config = dict(
    model='image FSQ autoencoder',
    dataset='microscope photos of single blood and bone marrow cells',
    train_examples=97085,
    image_size=32,
    crop_scale_min=1,
    horizontal_flip=True,
    translate=0.06,
    bottleneck='fsq',
    downsampling_factor=4,
    encoder_arch='swin',
    encoder_norm='layernorm',
    encoder_norm_position='pre',
    encoder_activation='gelu_tanh',
    encoder_mlp_ratio=4,
    encoder_head_dim=16,
    encoder_fused_qkv=True,
    encoder_bias='none',
    encoder_qk_norm=False,
    encoder_parallel_block=False,
    encoder_inner_norm=False,
    encoder_moe='top_k',
    encoder_num_experts=8,
    encoder_moe_every=2,
    encoder_expert_mlp_ratio=0.5,
    encoder_experts_per_token=2,
    encoder_shared_expert=True,
    encoder_patch_size=[2, 2],
    encoder_depths=[7, 7],
    encoder_widths=[64, 128],
    loss='mse',
    latent_channels=5,
    decoder_norm='batchnorm',
    decoder_activation='silu',
    decoder_widths=[48, 96, 192],
    decoder_blocks_per_level=2,
    decoder_block='basic',
    decoder_dropout=0.05,
    decoder_attention=False,
    decoder_upsampling='nearest_conv',
    levels=7,
    residual_init='none',
    optimizer='soap',
    beta2=0.99,
    lr=0.003,
    beta1=0.95,
    shampoo_beta=0.99,
    eps=1e-08,
    precondition_frequency=20,
    max_precond_dim=1536,
    one_sided=False,
    adamw_lr_other_params=0.0025,
    grad_clip=0.5,
    l1_shrink=0.03,
    steps=5500,
    batch_size=128,
    epochs=7.3,
    lr_schedule='wsd_sqrt',
    decay_fraction=0.3,
    final_lr_fraction=0.01,
    warmup_steps=270,
    weight_decay=0.1,
    adamw_weight_decay_other_params=0.01,
)
Rows from block 11 of the encoder of a small image FSQ autoencoder, named by matrix and row number. Rows with one number within an expert belong to one neuron, the router's apart. Each number is 128 + 32 x the weight over its row's rms, rounded and kept within 0 to 255. All counts start at 0. Numbers have three digits each.
After each expert's rows are labels from the 100 images, of 14976, where the router gives the expert most weight on average: "patch colour" is the nearest of a few named colours to the mean colour under the peak. Only what is clearly more common there than usual is listed. The data: microscope photos of single blood and bone marrow cells. In brackets: how many of the 100.
# router: router (encoder.blocks.11.mlp.router.weight, 8x128, trained with AdamW), inputs 0-127
# up: expert up (encoder.blocks.11.mlp.up, 8x64x128), inputs 0-127
# down: expert down (encoder.blocks.11.mlp.down, 8x128x64, transposed), outputs 0-127

# expert 5
router.5:151112140092099131145089112138083086130172135188109181194157127123118145085190099128116098088155091156178121130135133102080124061142148173089127169093084112124136148122132135110070122117128122120135128164082151125145148246147178117077082137143122125140128121084091134114127133140121107144101098120139130119203080114089232160115088087112073095155112128120135087150091133140115116081170
up.0:000159131129176136127119159127133079129222129120126078170131128116132125113137156128128127123103131133128137149110128135056128108106129125166131117133127134176130128137089142185150127091128196043122130132123126106128068132129127127141115128169141174165122136096136142128130103128149174142092072144128108128127086133128133083216129146123122102127142006130122114128113188091131155105128
down.0:100106082102130117127130190128220130129123119132129126107099129124136128147136076128132128122048126255123136131117090127114147130043128127128255113120129128131128130122127152098117128128140134156129121143099129140129096131128149146128126128122119143212196133148125133151128126129128128155126108139128128129131074113124060129126126129129128128128145103129128070128099127206250150129137
up.1:128128132142241141164115147075131104109138091127156188253189167123124122117179211132128127125129143122114056169148128140125138121105145116128094179130120126154133144096092145147195140129139185123110080128155182121122128113128137128124119128137167106129102180067155132043117115128127126124158123154133125131135119131128128117133104129035118127105136127116081128128111139098231132094134
down.1:132108016117143172120136097128129101122101091117125083100134123143128126129126119128051128129108180131128160001121141150162129175133132124114128128148131131103126073128124138187058149099141127131122125123108057203150140117129123145128130118126122132144121128141121128229088139126129168050119058127106130164142163131127123105220104127143128017144146127116129121128118131140115130133125
up.2:125132123124134171116136125129130255102118117171078128232142128126129128125044129128175125137131175128128129109128160114112129126144071143133129089140127128138128128127138127139162128118128150128050130129126085160123034134128137128128100129127121129131076127151098127129129105128204165127128128125134141128107130126124129128129145117125111193126093007130112130121192129127141124096143
down.2:160129199090056073128128079128134067132118055154087094132100128161126128165121136128136130129128131128129133107130123134101101098130125168137117128122098147127125162113131137124255128081131107127187128128122105131138129121126127126131127128176173123113119128130134123133130014128118025134135139109119128128171069129126211122118170132131135114124128167130225125128099128123149094128142
up.3:123110116095098172121111131127139165177142114122081093133000113128093135144131153131220121125128130093108117146090148116090176190136130117104112144123139127141134129139114118132138124132104120168064128124126133048171136151092180084123118126122106130111130087133125159110175122121128137120126128029150155166116070125123161131128134153120102110151150086122128098125131132255109050137141
down.3:129116206128115143129104118129139000156116120151127129125099128127125136134118123120132128129125138125128121244125109120126109106168128122128103125134141144129130128120116093133255128124144127146171128109128184154050151156127126130147107139130165119070064128123202097186130112128121052120128124120107129122133123127110129128100140153092126125127092104156123128093142127123122128130160
up.4:073195128147129124118168100128082116128133136114106129071127126159110125129072129128103124127128104130129196122126108110162093165122087130145173140137123125127094128138129121129074124174146115178160129087127130079141188041167112133162125125093134104152095129071095133125128120125090145111129129144197127090128072136130121138177190129128182124193106255128132093151096123127091133152163
down.4:015130178080142138128103129141098232189126120129159130129193135128134102128159085129128125141119105156114109126126128148117128129109136055071125107044149139100142125105165130111143129120129125153128130127115160205126088203125089134109154121132119138131108127179125187111105156128097121167122109136122127121142135066133119110119098146194146017124174060128074132126128162127135159099100
up.5:106230124098109107129120155128112129130129134144106140178143113122151141063120095128162124127075129173132131124128129131125139137148122125175128149201131125107119128120138127128224145088137138128126130122124133134120141128160036136134165129131185126150000132036128132117108087129192169156131115128162127125077128102132127137112205118114128137146161090139100110128156093068129128080126
down.5:114247131124076049107047190130124119191116163128127100126122129128123129146102096128131121128069192128097108132126125128127128128130196130144152159149124141122136128126061126122135128128138126180135128128140142020096118147129109128127136128163129137110134123096089128116123132125132115210127097128148128128129001123142127163224106065128144127127128080128148153127125128105159170133148
patch colour: blue (55); purple (44)

# expert 3
router.3:150121079128255146122123119157137070116154143123103058100137138124158149133152123135079116079144179112150161135116106112087136142032216147118116133142094145118123135143121146138220112122116131091109140137127159139110071098128105097144138145125121159088118132196127111132153115132160126149129088115155163138085154120099085142097093129061086130113124101128162126140155095123100152068111
up.0:199122129195094215129229123129150128128152125127129196121127127128124128134129176128111128128103128132127127159119128128132128116127125127128094125127192140128116128151144125122149128128127142128116128128128128082128128127128085127132122128134125032130125130060144127018130130128128130122128157127241116157132106128100129129080116130129130128202129000128126127087136123139130128058120
down.0:164125128130155117128128094141127122134142163086127103128188126140128128129162130128132128128128128123128117128128124128128220134114226124128129135208225126128128129129055144255083128128117146119112128123125128137129145128128173059125125130253129134126128133112124121128130101182103125128128093179139121124130163128119138129148126110118128130114128154126128134128128117141130188144070
up.1:156149255130128171104205131123099120135122129077122153167074143140130128133000126150113129221165123128128126163152151128138125111129130111129253094094143118119171128153198140149105124133127138109119128139123152108104151160128118131106125128115107110105118125128113127128132141127112064108136140106128111122128154128128056139149170128096137138124125104128113049126127116108124153169111
down.1:149120128129131129254110142129126133147140172128151116157132129128128128128128101128072129118128126129163130111128129128129135151131163122127112161127125106098128161151036127126148084092127128148135128121102135129128255111128169127123144128126128127129126089135127130130135116128098128110130131133198092128128203097099137128129121122129140114130128224125161137128139129118127133086134
up.2:124129062128107104129121123128130131136072121146113101097093123118095129137129128117130132148172227129072204128130225138064122135147129157125122129128077137093091130116127061094162124130125081154150123128082130118128048129129142125163098124122152189244126129252124171229120091128126128130112088137108129127110121128125123130128126155121114125159130102126130148128120132172119127139138
down.2:150086130131113110126132117123130153129127134145119235141117120126129126127128139127179128128128050253132087087143127126120127098127121144119128128128131127128129123080162206101115164127124147128075128129255129096127072128122085139104131127169127058061139132078128115096140128129128130110083120126122131119128057130140125128127128119129128114104129126129125127127102128134126116238128
up.3:150082110171138166133140070115151126182175132133125144130131145145128130103128124135125128141126236069130206111135117127173144022107093128128115128170192133127133159124126149193114121133125126135114129134120131127117172122112106131132117113115126127083158114101128176110128193125158199143130128128083121126129151128129111125127145116096138177120127170126131129136255126103154183248130
down.3:253088151088120184128131103121128120123125183195138112126126127129128128122167086128016112164128111128128094094147130115118160000143210128122096061082129115127129132087125069138062129106105189128133128127122172126122150141118130147111126128127137128110080126120123124151127119123148127151106101131208128126128156124114125129128129126135128128147126122128128141125153135133088118171154
up.4:126098054125100129220135095127171107123131151255129169129133129143113119127128120128128119115110144136154150128162156128123128112043121129129124128125129100128126173154151135231149124122147145119128128156099141141170127227133140126125061153111173135117138131128139158128135132129106120148150125129109125129129126130143130142128212114053130112124128086118108126129124129096014132130127
down.4:128129152130186129126127142130105178131000129000129194127130127130115129152139135128145135133157142110137131121130127128132094150145127128128130120122134128144123137122217207157047127125111131127128128154122125143128124061128119134108117128000133117099193125129128124127142128128167132136134139128052128128166083127128165130119119127138127137141095211134112125128133138150159128120149
up.5:133122122209098121133118116128136140110152137131124133128091120130093127122125129121102113142128153152132137132166109094126124188123077123128106121128133126155096131144133115127171125031131160181129119149129125133075030130124112099118129113125135182106091141081119128198000132128120127136119156133097173135040071128128102126108121142127121136121047122119139206124159094184035122123116
down.5:109112119129144120126153128127150094214067128128124107133113128128137003112128247128107128125128007136126124121124127128126129129135120128128126137142130192126128128119132149141119127126135114121127127128129090128144120125128125192133135130255122102108174136102144115124138127128149129090128034128129152147128108129134145120189127123081119063117132065139130125128124123136123139189100
patch colour: grey (70)

# expert 6
router.6:174127127120138162125172119115066105094150148154116102095195142151154143132160172139091104091168146095162107128125160098068108207039198157115132087135113136116152163086147189111114123123114149123088122074108115154132177156127161143086095153115136124133131121064102129146134131128206081178109031092089141117172127131089157137116074108086083123134085149115154116161119121113086151132148
up.0:129111088144126146105127128134166102108071131147140135129123128128127128123150147127130164128128114135128125093118129124129126124154139030128111132128117128169129129128000086095128128126126129143171128128109125118133135000109086128124131128160110131129136127118133128159099099128113152116128171130125134122155184128129128184185085071068117129126030130125146251128122127134050126165129
down.0:142128140191127255138128133127183146131120137128132125129127128133063127137142127128120117131128108128128129130065129137120109079141137128127128128126130141128100131106114126107161127128038128142128128104114214127000129133128128136128126128105130126132138126127130128112132135128153127127128119129011225128127129128128128123125128138128127113150137155128116127128128128122130131179118
up.1:124131133176121152112123101129128108031083128106125131138129115135124116169139132128129108131136124124140117139128185113211140130135111124136103089142118104255167126123128109128137131135159131127117129126138130126192119132128133122071133138163121164134132131115142127127189255123185135171124156161099128126110078128125134136095129129129078113168038138128127128128044128128131137113128
down.1:139128124109066120122130104129103101121255252167128134124128127128127128105155212120223128116128123128122021120132119124125178129124130148112128131124126128062128130133120115138201127126141131131128128128130130159116128126130155132204135128128127095129118128127137118190097086128187108129128163127142129109136116126150124128137127138133140119188102119128120123127139128134107145116230
up.2:152127127127134134128133127102129112156130124153122139216128134125163154111128143130068153128127048109148126133122129175125125030067117099119135129116116151112127127109133149153129129129099204048111104122140137042072178148128168122101120122127131048124115142086134135088147198124151105126137125128073125132096128130129128127065126082133126197173141058131148116163132130080246129132119
down.2:131128129131140076139134152145125154072128126165125115118100128122128128128107044124121128120119152131140165021151119118130151155176142130129128130129130102132130128143128141128131128132127110126123128118128123154191073149132112105128120130132126246127069144255127132179129125128091153155128255140148125125128107134126126130090124124073130134125128118126109120129108122127093022129199
up.3:077198131119125150127128132127089143144124113130128136106101144126151124128123088128105128115097122177137123131145157128242116073174128113134138126137141128128138129105255131162128128113124114032113128128130121103130105248128034154123114128127129129123029139162116127188133118128128077125128219132138121131139128129105165132110150126131128128080135133131073104129095136128114087135124
down.3:128100099214100000136128091128119116126154133129128114151153128119133129128073134128142128113128127114128125147183120129139133076087110118133126097136111128128139121255128134118123128147127150103132128128131128140169117052128135128045137128121110130126127126130128054137145128128046216124128119114171128134169132133134130178101125122130150182156109129128130138133240128128120126149169
up.4:097115132105099103140132136125135065132173130108139139171119142145108128125136087129164128145125125144128127130127129125133123255132063147095138089141127141100114128115096115136132136128128167117109124124092171056153125181096109133198109131101124155127113126117123143065124093125098163127181107091151128156095169131129128104130140093098211110127153028121134141127130156128195132210116
down.4:157146134127078253128128039125112255140118127146128140111128143128128149129126111148119126129129128135124132134089134108130112103126209208135129127083130129148132128084156165187124119127124128120143122136168122142121055128129122094059127128113124122125091121105135163127095126130098125128125202127116129119121128124077066130111124127157148242187127174129163129127139129115127137098124
up.5:125144134101056131134054128127130127128052119117128139109173127128114123127146122120151115125128128144110116137128126153028116172101197125130111116057149128119133128131139127085133135131134148131137127128121166131128185133128126040128109130227129110128107128105122128116118125128154128057108126129167132128063116127122143130136128129255105135137124128129130130130103138129255157140119
down.5:115124046131153149128186006122141098103120106130128105155128147127098128117132127128136129174128118130128129171128124127128208178103088151129141128125114086129132133099094195127124131128127126127122128128129142133132134233128124114102123128132124094092135129131128127173087140128255104137127136118160135126221122128135129114088128128119126167192128110128127102128130128137067203100145
patch colour: white (76)

# expert 1
router.1:100174094087083065113112064107131127156097151078164087128185130139142124169094100138075104130133159142137145148093133145126107225180085099148146139113120090095111126174052159128135093099112014101111127104116149137090125085150114138104127134119112121117156164117139118190117206125079115141139112199170113127147108120111110100108096110144083134170160153155138109136122133103165159064101
up.0:129122091121130125128105129128195117128084144088128133134167128146129129124144138128119130151120156127061093128133104132115160188008121133119126166127173140255120123201120146155026129153129122169065123147115129128133140140124113121063152130126129128102130135131161152144125185127130123142124138131142137128115121131128129117101128128118144100125128128135072124128132141160093137233118
down.0:118124128123104070131187124132119144128131198122112113135127128114086127132095129109164128085085125128126127133137114129132180155120147125129148128138117128121163155011111091075100124113130130117155125233128158131124081131123240128128128133141108124135195124163127155129128132086127116180124120125148128132147095128135124136255062109149168112089132103128187187137063147154122136093124
up.1:093206130123147126141135029108146075152118130236127127125101125110080135101069118129126125120119123133126090136127129118128120140136124152131106121082124121119049136101098128110109039088110130175155124127134012104115091127137170131150126129116174121131122141066127122172128128129119109129106126132138126128128106140089131124125151137124035221153099128124208129148202094113141128126140
down.1:129060110153136131129152151138142194130123133116128129109146128115125128128130123127053050122130144117132078128109128130112130118162099119124128122120121128144128118129144128129146128128121027127127128128185128136146185157128131129141132255125137164089117157128074144121116140122175144018120132128127142136112155128110049128129146126000127131095127082156118128128141127142096126134127
up.2:139158127167134106147173110128118190140088099123089104148123127078126121126081131131129139136134110140139205129127136145094072099177154128109122118118127125118126139117125109095123131122000124119157135168132087145129123106136157178107136126126130129172144150132131153127122132141124204025125194122128195122096120109086030104122128090127076142168129126121166128126146117127178111137115
down.2:145132121119162087133000097127176027097111135159122128093115135125128163122129130135056128139142140127129000129125124128123140104121159114133126189133098145130122128120210131123027128145128135128131123147113158207128135132125158119172128123113130121106147127135123099141160130127143136143121131128206122135125150128122121123230129126105126130092128130127098142132112129176129134084129
up.3:126122133121122070101139128128122068147164083142130121114131130134255131121112149128112130142131124107111184128129095128124149133103094136155133128124130122126127131140125151138115125101160177128079134146150152136114113128128138194092109127158067130164011141072138152127174019126103112075128130127152111143117145128130128122134128116190128088075189128128115135135140135104129131125023
down.3:127135094120081067125147125128150094103081154134128129155120156129116128129106057129138127033128141135115157147146134086131159120106125133131129131130146126000128119147129129131161128128135128115126128132124133126128101136128130126134149131201108119128117093129134125130116128127059129129129131135127120128128127128128016133000146110168117120127130133128137126130127134192128132157192
up.4:057086136179115100161195122128118059126125127106120128120140130128131128116135130128112128171134128135144122170127139127117183136141130080128110111116135129117128136121153139193116146131129202116133145151115131152122195126128210127122108124085149133100023173142142128079129205126146085000120195128116109130128116128129121126128084078125222104152129113131126090128123127128127125128127
down.4:127121127065132166131128087128144119120119138135128143155246096124129146142120119128126128126132110128125137127116129123128101124147141127128128138135124130122129120127184133118075128054135196100130126135131134100098060056127128137255178128103115131126099186214132121124126125202099138222126106130156123128116092142120109167120193117130128112174126136124199141128149124131132145158128
up.5:137128143131142101128111117126137159127129130140137128013130129122128125087162137128106127087136128126236112086130125186098127134130131118113128126086123157130134112102129110200146102138132140060011128148127129123105140127129148120120133128135232128099161140158133128128075101120159125126000229129129130124155142145146081111090131093136104068129130115128128106124128129138126129128124
down.5:127129093165139105124155121132120072127117161132158189110132146132131130118138128128088128120123137128009128111005128121193122049094138116145137119126057124110128128145153129119155128146128122062194128125178136138126085140122204131180000128101130139097162128127146098158129114128126128128146120140129127131121135131119122111177123138154128128130161109131125174128128131145123118139068
patch colour: blue (49)

# expert 0
router.0:200054155161204196159112138119085110077175102112091145087063136129117149111185116149098121120136102120138190133131125139161149040102164158098092130135136132142135135117163104099145133120146089051166131114120142128123132117094159111209092133117129190130116124119091133084143145130179149146143122065103111114086136141093121138130148084071112167089120115086110078134196114151140150174160
up.0:158174137074255126139140143103131138137116134079128125116254129094139112134144132137116112133128102133128214127134128134200124036116108124137126148113128133144140128206129118173152119132127178135118128126110129124119042128128129124148147129158169120128084130101106128128124128128059142109128015128098128131126130126128132186128090126117126106145094125128128165128120129129122080145127
down.0:190147126126073071133181108136126167000062167218135078073119127127129128138042129127156126125134153126122112143161128127179113098123131119126119120169106129125139117071203120089103095124136126135124128146143093123131122248137128095134058138129092128166168124113130140175127149128104151111135115128160138130141141125133122139130147107107134133088105156127127122128127127129126129058191
up.1:136089128129124139129188120048123132125123014120108110115113123127120115141127185128131128129128146136126225129129129128119141008130173124123143121130142127132128128128127129136161120128141130092161128129000158112163125084150060138192124055150130128124132131121130106108126197128108131140127132089107128128100129128126124169128115128088128133035126129129128128128125126137214127125121
down.1:144128090127145157128128118083128128127132110160128126129128129127128128100126127128123128128128128127137145100127130127130124128173128128128128127135128129127128128120208128096117128128114119134128128128128113134128127104166129111128155128128128129128132127158135105128128000128142151049140132128128187128128137128128128130128151130121133130127127144128128118128128128127132128129124
up.2:134124128129126124131136106117165127131098127120139125128229128122126128197120141128118128128134105128127164074128168128118064081205207145090126129132128131124128128154138007139182128129128213106131128127131130124128063046125176138070132128117128128241079128130128136119125137128121128025130128128066126128122155128127157156127127110078132126205100121128129116128128139125149111132128
down.2:133128105127126149156128145128112148101129106128128135131122128128128128073128131128113128129128128136128053114134125131226128129118133131128128128119095126120128127113122128125098128125068128123158128116143134143109069145128128128134134128128128129127192130096185138129115131128121255117126127127125255128128141128144093128147092143131128110127128188122128128128107147128101128122138
up.3:139110174104137129065046168114190076087112154073137117127121118147136121143136126133077124132136121126127108146111125134124145170084070064127115135124164133090137152186127157126120121116137133160128125128129140138114128149142095132223212129113128177103070123127080133130115212128105152125128129117124128127138231141130126127096070129068137111167187104128108111138069127097081119116032
down.3:131127103112129164129126255129135138146116128128129122134091129128128126128136143125125133125136112129129075142121131128124063114167143118119133135141129132126133121097126107105182128168129125136114128136130130160231099070130128128129155127116128139126089148116127125123121128122113125081129127131126127128162156141127125121083211136132128126128135000128196128136197139127116133131128
up.4:147129130128248116126126108128134163126090214004138113136106128147118109102130095129061125127109123122128131140127117130163131134106131058132113124114138126231150126132140139137133134124115125139128128138128131140108054147121127197117243124146122138139189129100128124126137111126123105155134176129107121127094143114141126087144109129092043197125135122104115155127200154125108184135127
down.4:137132133180007130114127087130105121000125105119123173125129128139126139135129146128104127119129127164120118139136125130130126108070135104134127134141109130140135128085076128113126128130125151113167132129126125132132207133129113073143062113213127128130106142112128119128201116128122165094126124143155124128129182127129143131103130118137118137097136020132124138132023128126120128129137
up.5:207128140120207150139119076134097063149111227115138123095151128139129137158149129128128141166124128114128070166128122144128178026073162095140134137142150127129135140128123134157176140133105133151192130125130130123119176136104130188131128137178127104113148131110083123126131145138166145112128110131126152128115099128134093131120134094112131144069093131162131138124222128128034150255123
down.5:106096144128195106141116080122157161119120129139124132186086128124120124083126130129072138108122087178181172120128128124181123255138128148120120126120121129128129113116203131069123131128153075105147128116127130145136123127127142128139119127121129132068222130126127147135130127129132140127130127063073119127128063152128130112132127144123126123121142071114089130127024133144129102057134
patch colour: pink (69)

# expert 4
router.4:123079169142183081142061087097070131057154128159097073150118135100152147144132108137082122085179107156164117110115149112124070092160152168079099131117078107130124139086126086159060122125114119167129116087100148208152088094127132112145051143072145149145124148198131105108100101141175131158125073089144091098089142118094166127160117107106097132106151131114118147129139157100213158107138
up.0:131122131157128121133131135132088168129127134132130139127225128127054148083169016128155132131124127107128126044133136130163129113006149144126101165147129126130133125124137159121108134088118136111058131132100047118129111132128127160135224127145128103026143118144128106104126133128137129128148164127168180114076174128128101126164147132135130129053111057127128134125130109142168134147102
down.0:224096115133168149128150255127143139128160128118128146034116128128128126131140071128119127140123126070128127130125142123122062209125131125128128129137126127128131128127123047177203128129124103142136128128128130144119125000128128107126134128123127139128132132151131118130116127128170123111157137127119136127126131128128134128141125132102128128148046213123128092128128150094161135129116
up.1:112193128161126126112103130131137139170089132134100124095107128121126128128155111128021130128128130130129029070125115132128067126136105136127144119126127139077129128128124088074122152091124128128114128128114105128128129127129125127084217127129244141119132126065124128128173136128176255140127107130138127124127127128128131148128128155255126127123147106128187128128160128094137128138187
down.1:207128129126126117134128135119000167128138129125127160075154127127135128130139090128127128141128129128128089130131129127139138143096146128128128147128145127114129128126121041103121128161138136134129128135126136108128093142128128128127017129255144128132229123039128127128131162128058123114129128134132128128146122125139128146137115124117132119129092122128130124128136128128000128122091
up.2:164255131158073131128132099128128126157128128100131125147075128128126128140143127128128128129128139128128059130128134132128141192133120082128089113039121128126129128095182112127127128137126114139125128128234122128127055145128091145164130128128128119171147128136128128186128128128135137131128127128121128127163128129127113129089128114128125139127069133128128128128204122125128128058144
down.2:122121128129132128128128000128000154128141128126128129047128128128128128128122082128128128127146160052128125128128130128133130146110137128128128186129176128124128128128128120131156128133155128128128128162128120075185125140128128140128129128129134092126185128123128128117128127128128128129128121126128168128130128128110128128131124128130128126115131125128128139128128128102126129128128
up.3:124112152127129090075129128129145000106162128126128102133136113127181127199127128129133133078126073084136113109133129129131122116115135047128126128128124100129136108153106095255127128139100149126126128127136126192126121134130077130138094136119129132126171134124142119132153122123212147063127048093128133125088132126153128126129133126115082114063131127119131113123107134146127142152024
down.3:123128129255125194133121057127128129128128189112123127182128126130114130105160146130144146126128122159127134124123127127146103213215122137084118136099126134151125107185116139118033127174121105119128129106116124189126165104129162131128105126154128137129139130189117080128106129128164129126132153078112147128112127151129107113133128100111142232127129162123135139126114129082151133114100
up.4:035113128115108114132129059122126085115137129129120107117255129131135128129131199142144127082137128124128185221121162131128126162184115120127139123128116151159136124161115127197140127128136162233184131124133152180127133172129100133107085131127141128194103128140128117130145128127175164129079122126155127125132098128128139131087103128128135119161111140134142225132052156108094144124116
down.4:147146125159143128130140133134128196109096125140125216180041127139136129126129125129144162153156120165072035128128130128142156255128128126128089134101109132135130125104123162001086128126182132106105130159127123137146168163128162132127072094128120129087156126104129146128123157128112093075134123128128132131108095124127120114118153117170151135108138126116159121128135111128127125030123
up.5:115099143156161128108160140128114082102083255108147165134142128138125127125060132128127128129125026094115112120135137128126136117111198128136112122128122255132128122128093197218122128130131115127127128128125126121128144158128141163128132128126043130099133133162089126064142145130147037127128098131131148129128129128127090133157102130112149130125119126125129129128146109187142132125126
down.5:158124103129149135120200131128189081034127127128105133128076128129128128128139128128024128129128128128128183128033128125112128197111084172128128117129057094163128130123116129148135128128127123081128128098128075161129127127128131120129128128043126128132127145035128128169129126128130126144146117128127154127128130130128135118129137134125132128127129123128128134128128120128255136131133
patch colour: grey (77)

# expert 2
router.2:122112141110245128143090127136093200078147152124093105116131136104156151121148157142089091068166094131143175104098168112075073080105147153094110127124099120133131149112130126090061108117124131121111120051125157171124049029133116107103095137096132160099169152182123089143163121146155112166109070101123116112136119119077129148110099117135071131105134082109138115134125121109139112048155
up.0:120119116128180099128183128135094000209125130133172128130148128125115127102121132128134125128127129084213127174127128121127127214096118127127196134108255128114129128143108115094116128122126128095125128128128087113128089128128181174066152128124128127173134129162128131124124128128165116099128128173197125121130144128126125127129135129149129129128128122128134058128128128128150124119123
down.0:128127128121126148128128127237128005132000128110130108099127128128127128128158149128112128128126120118128031128113131128128135120198128126128128133127147128096128128128131127070125128128131128122128128131128125134057142142128130128126144128143130125131129128131120130155128129128167128124128130128121128129129129128128131138131116128119128129133126221128128128128118128128096161169128
up.1:126126041158123093132072128128128032128137128120129129148000133127132128125127162128128128128125091129129128162132149126122148203130101128129120208184161128130126126142130114138134128103120130123008128132126130141118168125123080112157160128127233182127101132062128140111124192128059128128128128135126097129124109128137108121186132136100125154082159161060128129128066128137129129129124
down.1:131099129103114144128128138128128132136113128130128122128138128128130128126128131128146128130128128091128107117128130128113133165164137128128127128126128139128128127099125035119011128140128107130127128132133126172095000134128255126128185172128128184128186127128128128148128128128151130177100156129173128128130157128141115128124133128126086101163130097128128120128129128198129135159126
up.2:130129135131127174136105196129139122126006060135131080063127128128097120125195246115130128095130133124127078202123132192138128105129225124128128162123092144135133121051133129110157129126128119155129128128131136123128127142128126108117109128136128129152093136131128145115116111128248217143126128128071127128131135128130127126128128127108129102128131128128091125128127128229129129093135
down.2:128129153103126101129133123067127229124154255107125240091128126139127126132128129128123131128128132079128127147119155128128118026128130111129127071128126128130128128140129113136086128131092128173131128136133115122126118134128126128128245126128137138164050127189091129128128130128172129123128107127022076131128146133128128066136128115122125133127143136128102163128131123181120151142141
up.3:173106145105132080248122143128096101085076128129138175137128128039128128127187243128125127128128140110164128128128158132123131147089136133176156098083106128131123128081078168128130128117129125204090137128128128128127139167128128126122073128133170128090104129122128179113129140128233120128128157128081133128137186067129133129116129137117053148101114127128193128129137110159099127049128
down.3:081132124103128129128128119249129134131122111129126129118149128139135127128127128128128128122125128127127203128126128128128126092175121127128128128128087128129128128137128123065148128128128128130128128129141128126117119143128102130128131128128128130128127130124111129129128128128128128142128135128112124128128000128128128128129120128128128128128135126128128128128128131128255129181117
up.4:134112132122127032138121162122128121077154096089128156124134145134165128125126255128115128128127128119126041130147128131128131009131130118129129142129127128147138128125138105100124128058106128131112128091097126121126118103118127120135129128149172255135089084098123124125132150127221133121128133122108113154127152114155198128170177128108203128125143120121119099129111064142129128130110
down.4:112122128122118155128140119123128119126226129129128092083174128128128127127128133128170128129119128000110096124127127128129080128140072130128127124151127128129128128129172000192125128177124130132129128128128133130123017137128129129129139128135132128054180129119129129135128131128143127152159171128128128128120130128128128129129078149100128128183128177128126133128131185127117142212126
up.6:124123131142111232158104127106179107127109126158128116127157132128241127096123133128129128128121129135038023146128135154111129000136135147128129129133128128156127128124128191122131128129126179123127128128128147119135129128128124128126136128133127130126068128061126128131101080128134124148128149129146128128128117128129126128128131128130131124126128132141000114129131136100133130123129
down.6:132130184128113124128137138128128232127189146000128130126080128128128128128128115128128128129128133059128220073129128128128123128087161134128128127127128148136128128128134128118072142128126128042128128147127101027137128087128126126128128128039128129128129127126128128134128128128138128128131130129124138128126177128128128128143123127114205128142079222128114141128137128151059223083128
patch colour: grey (61)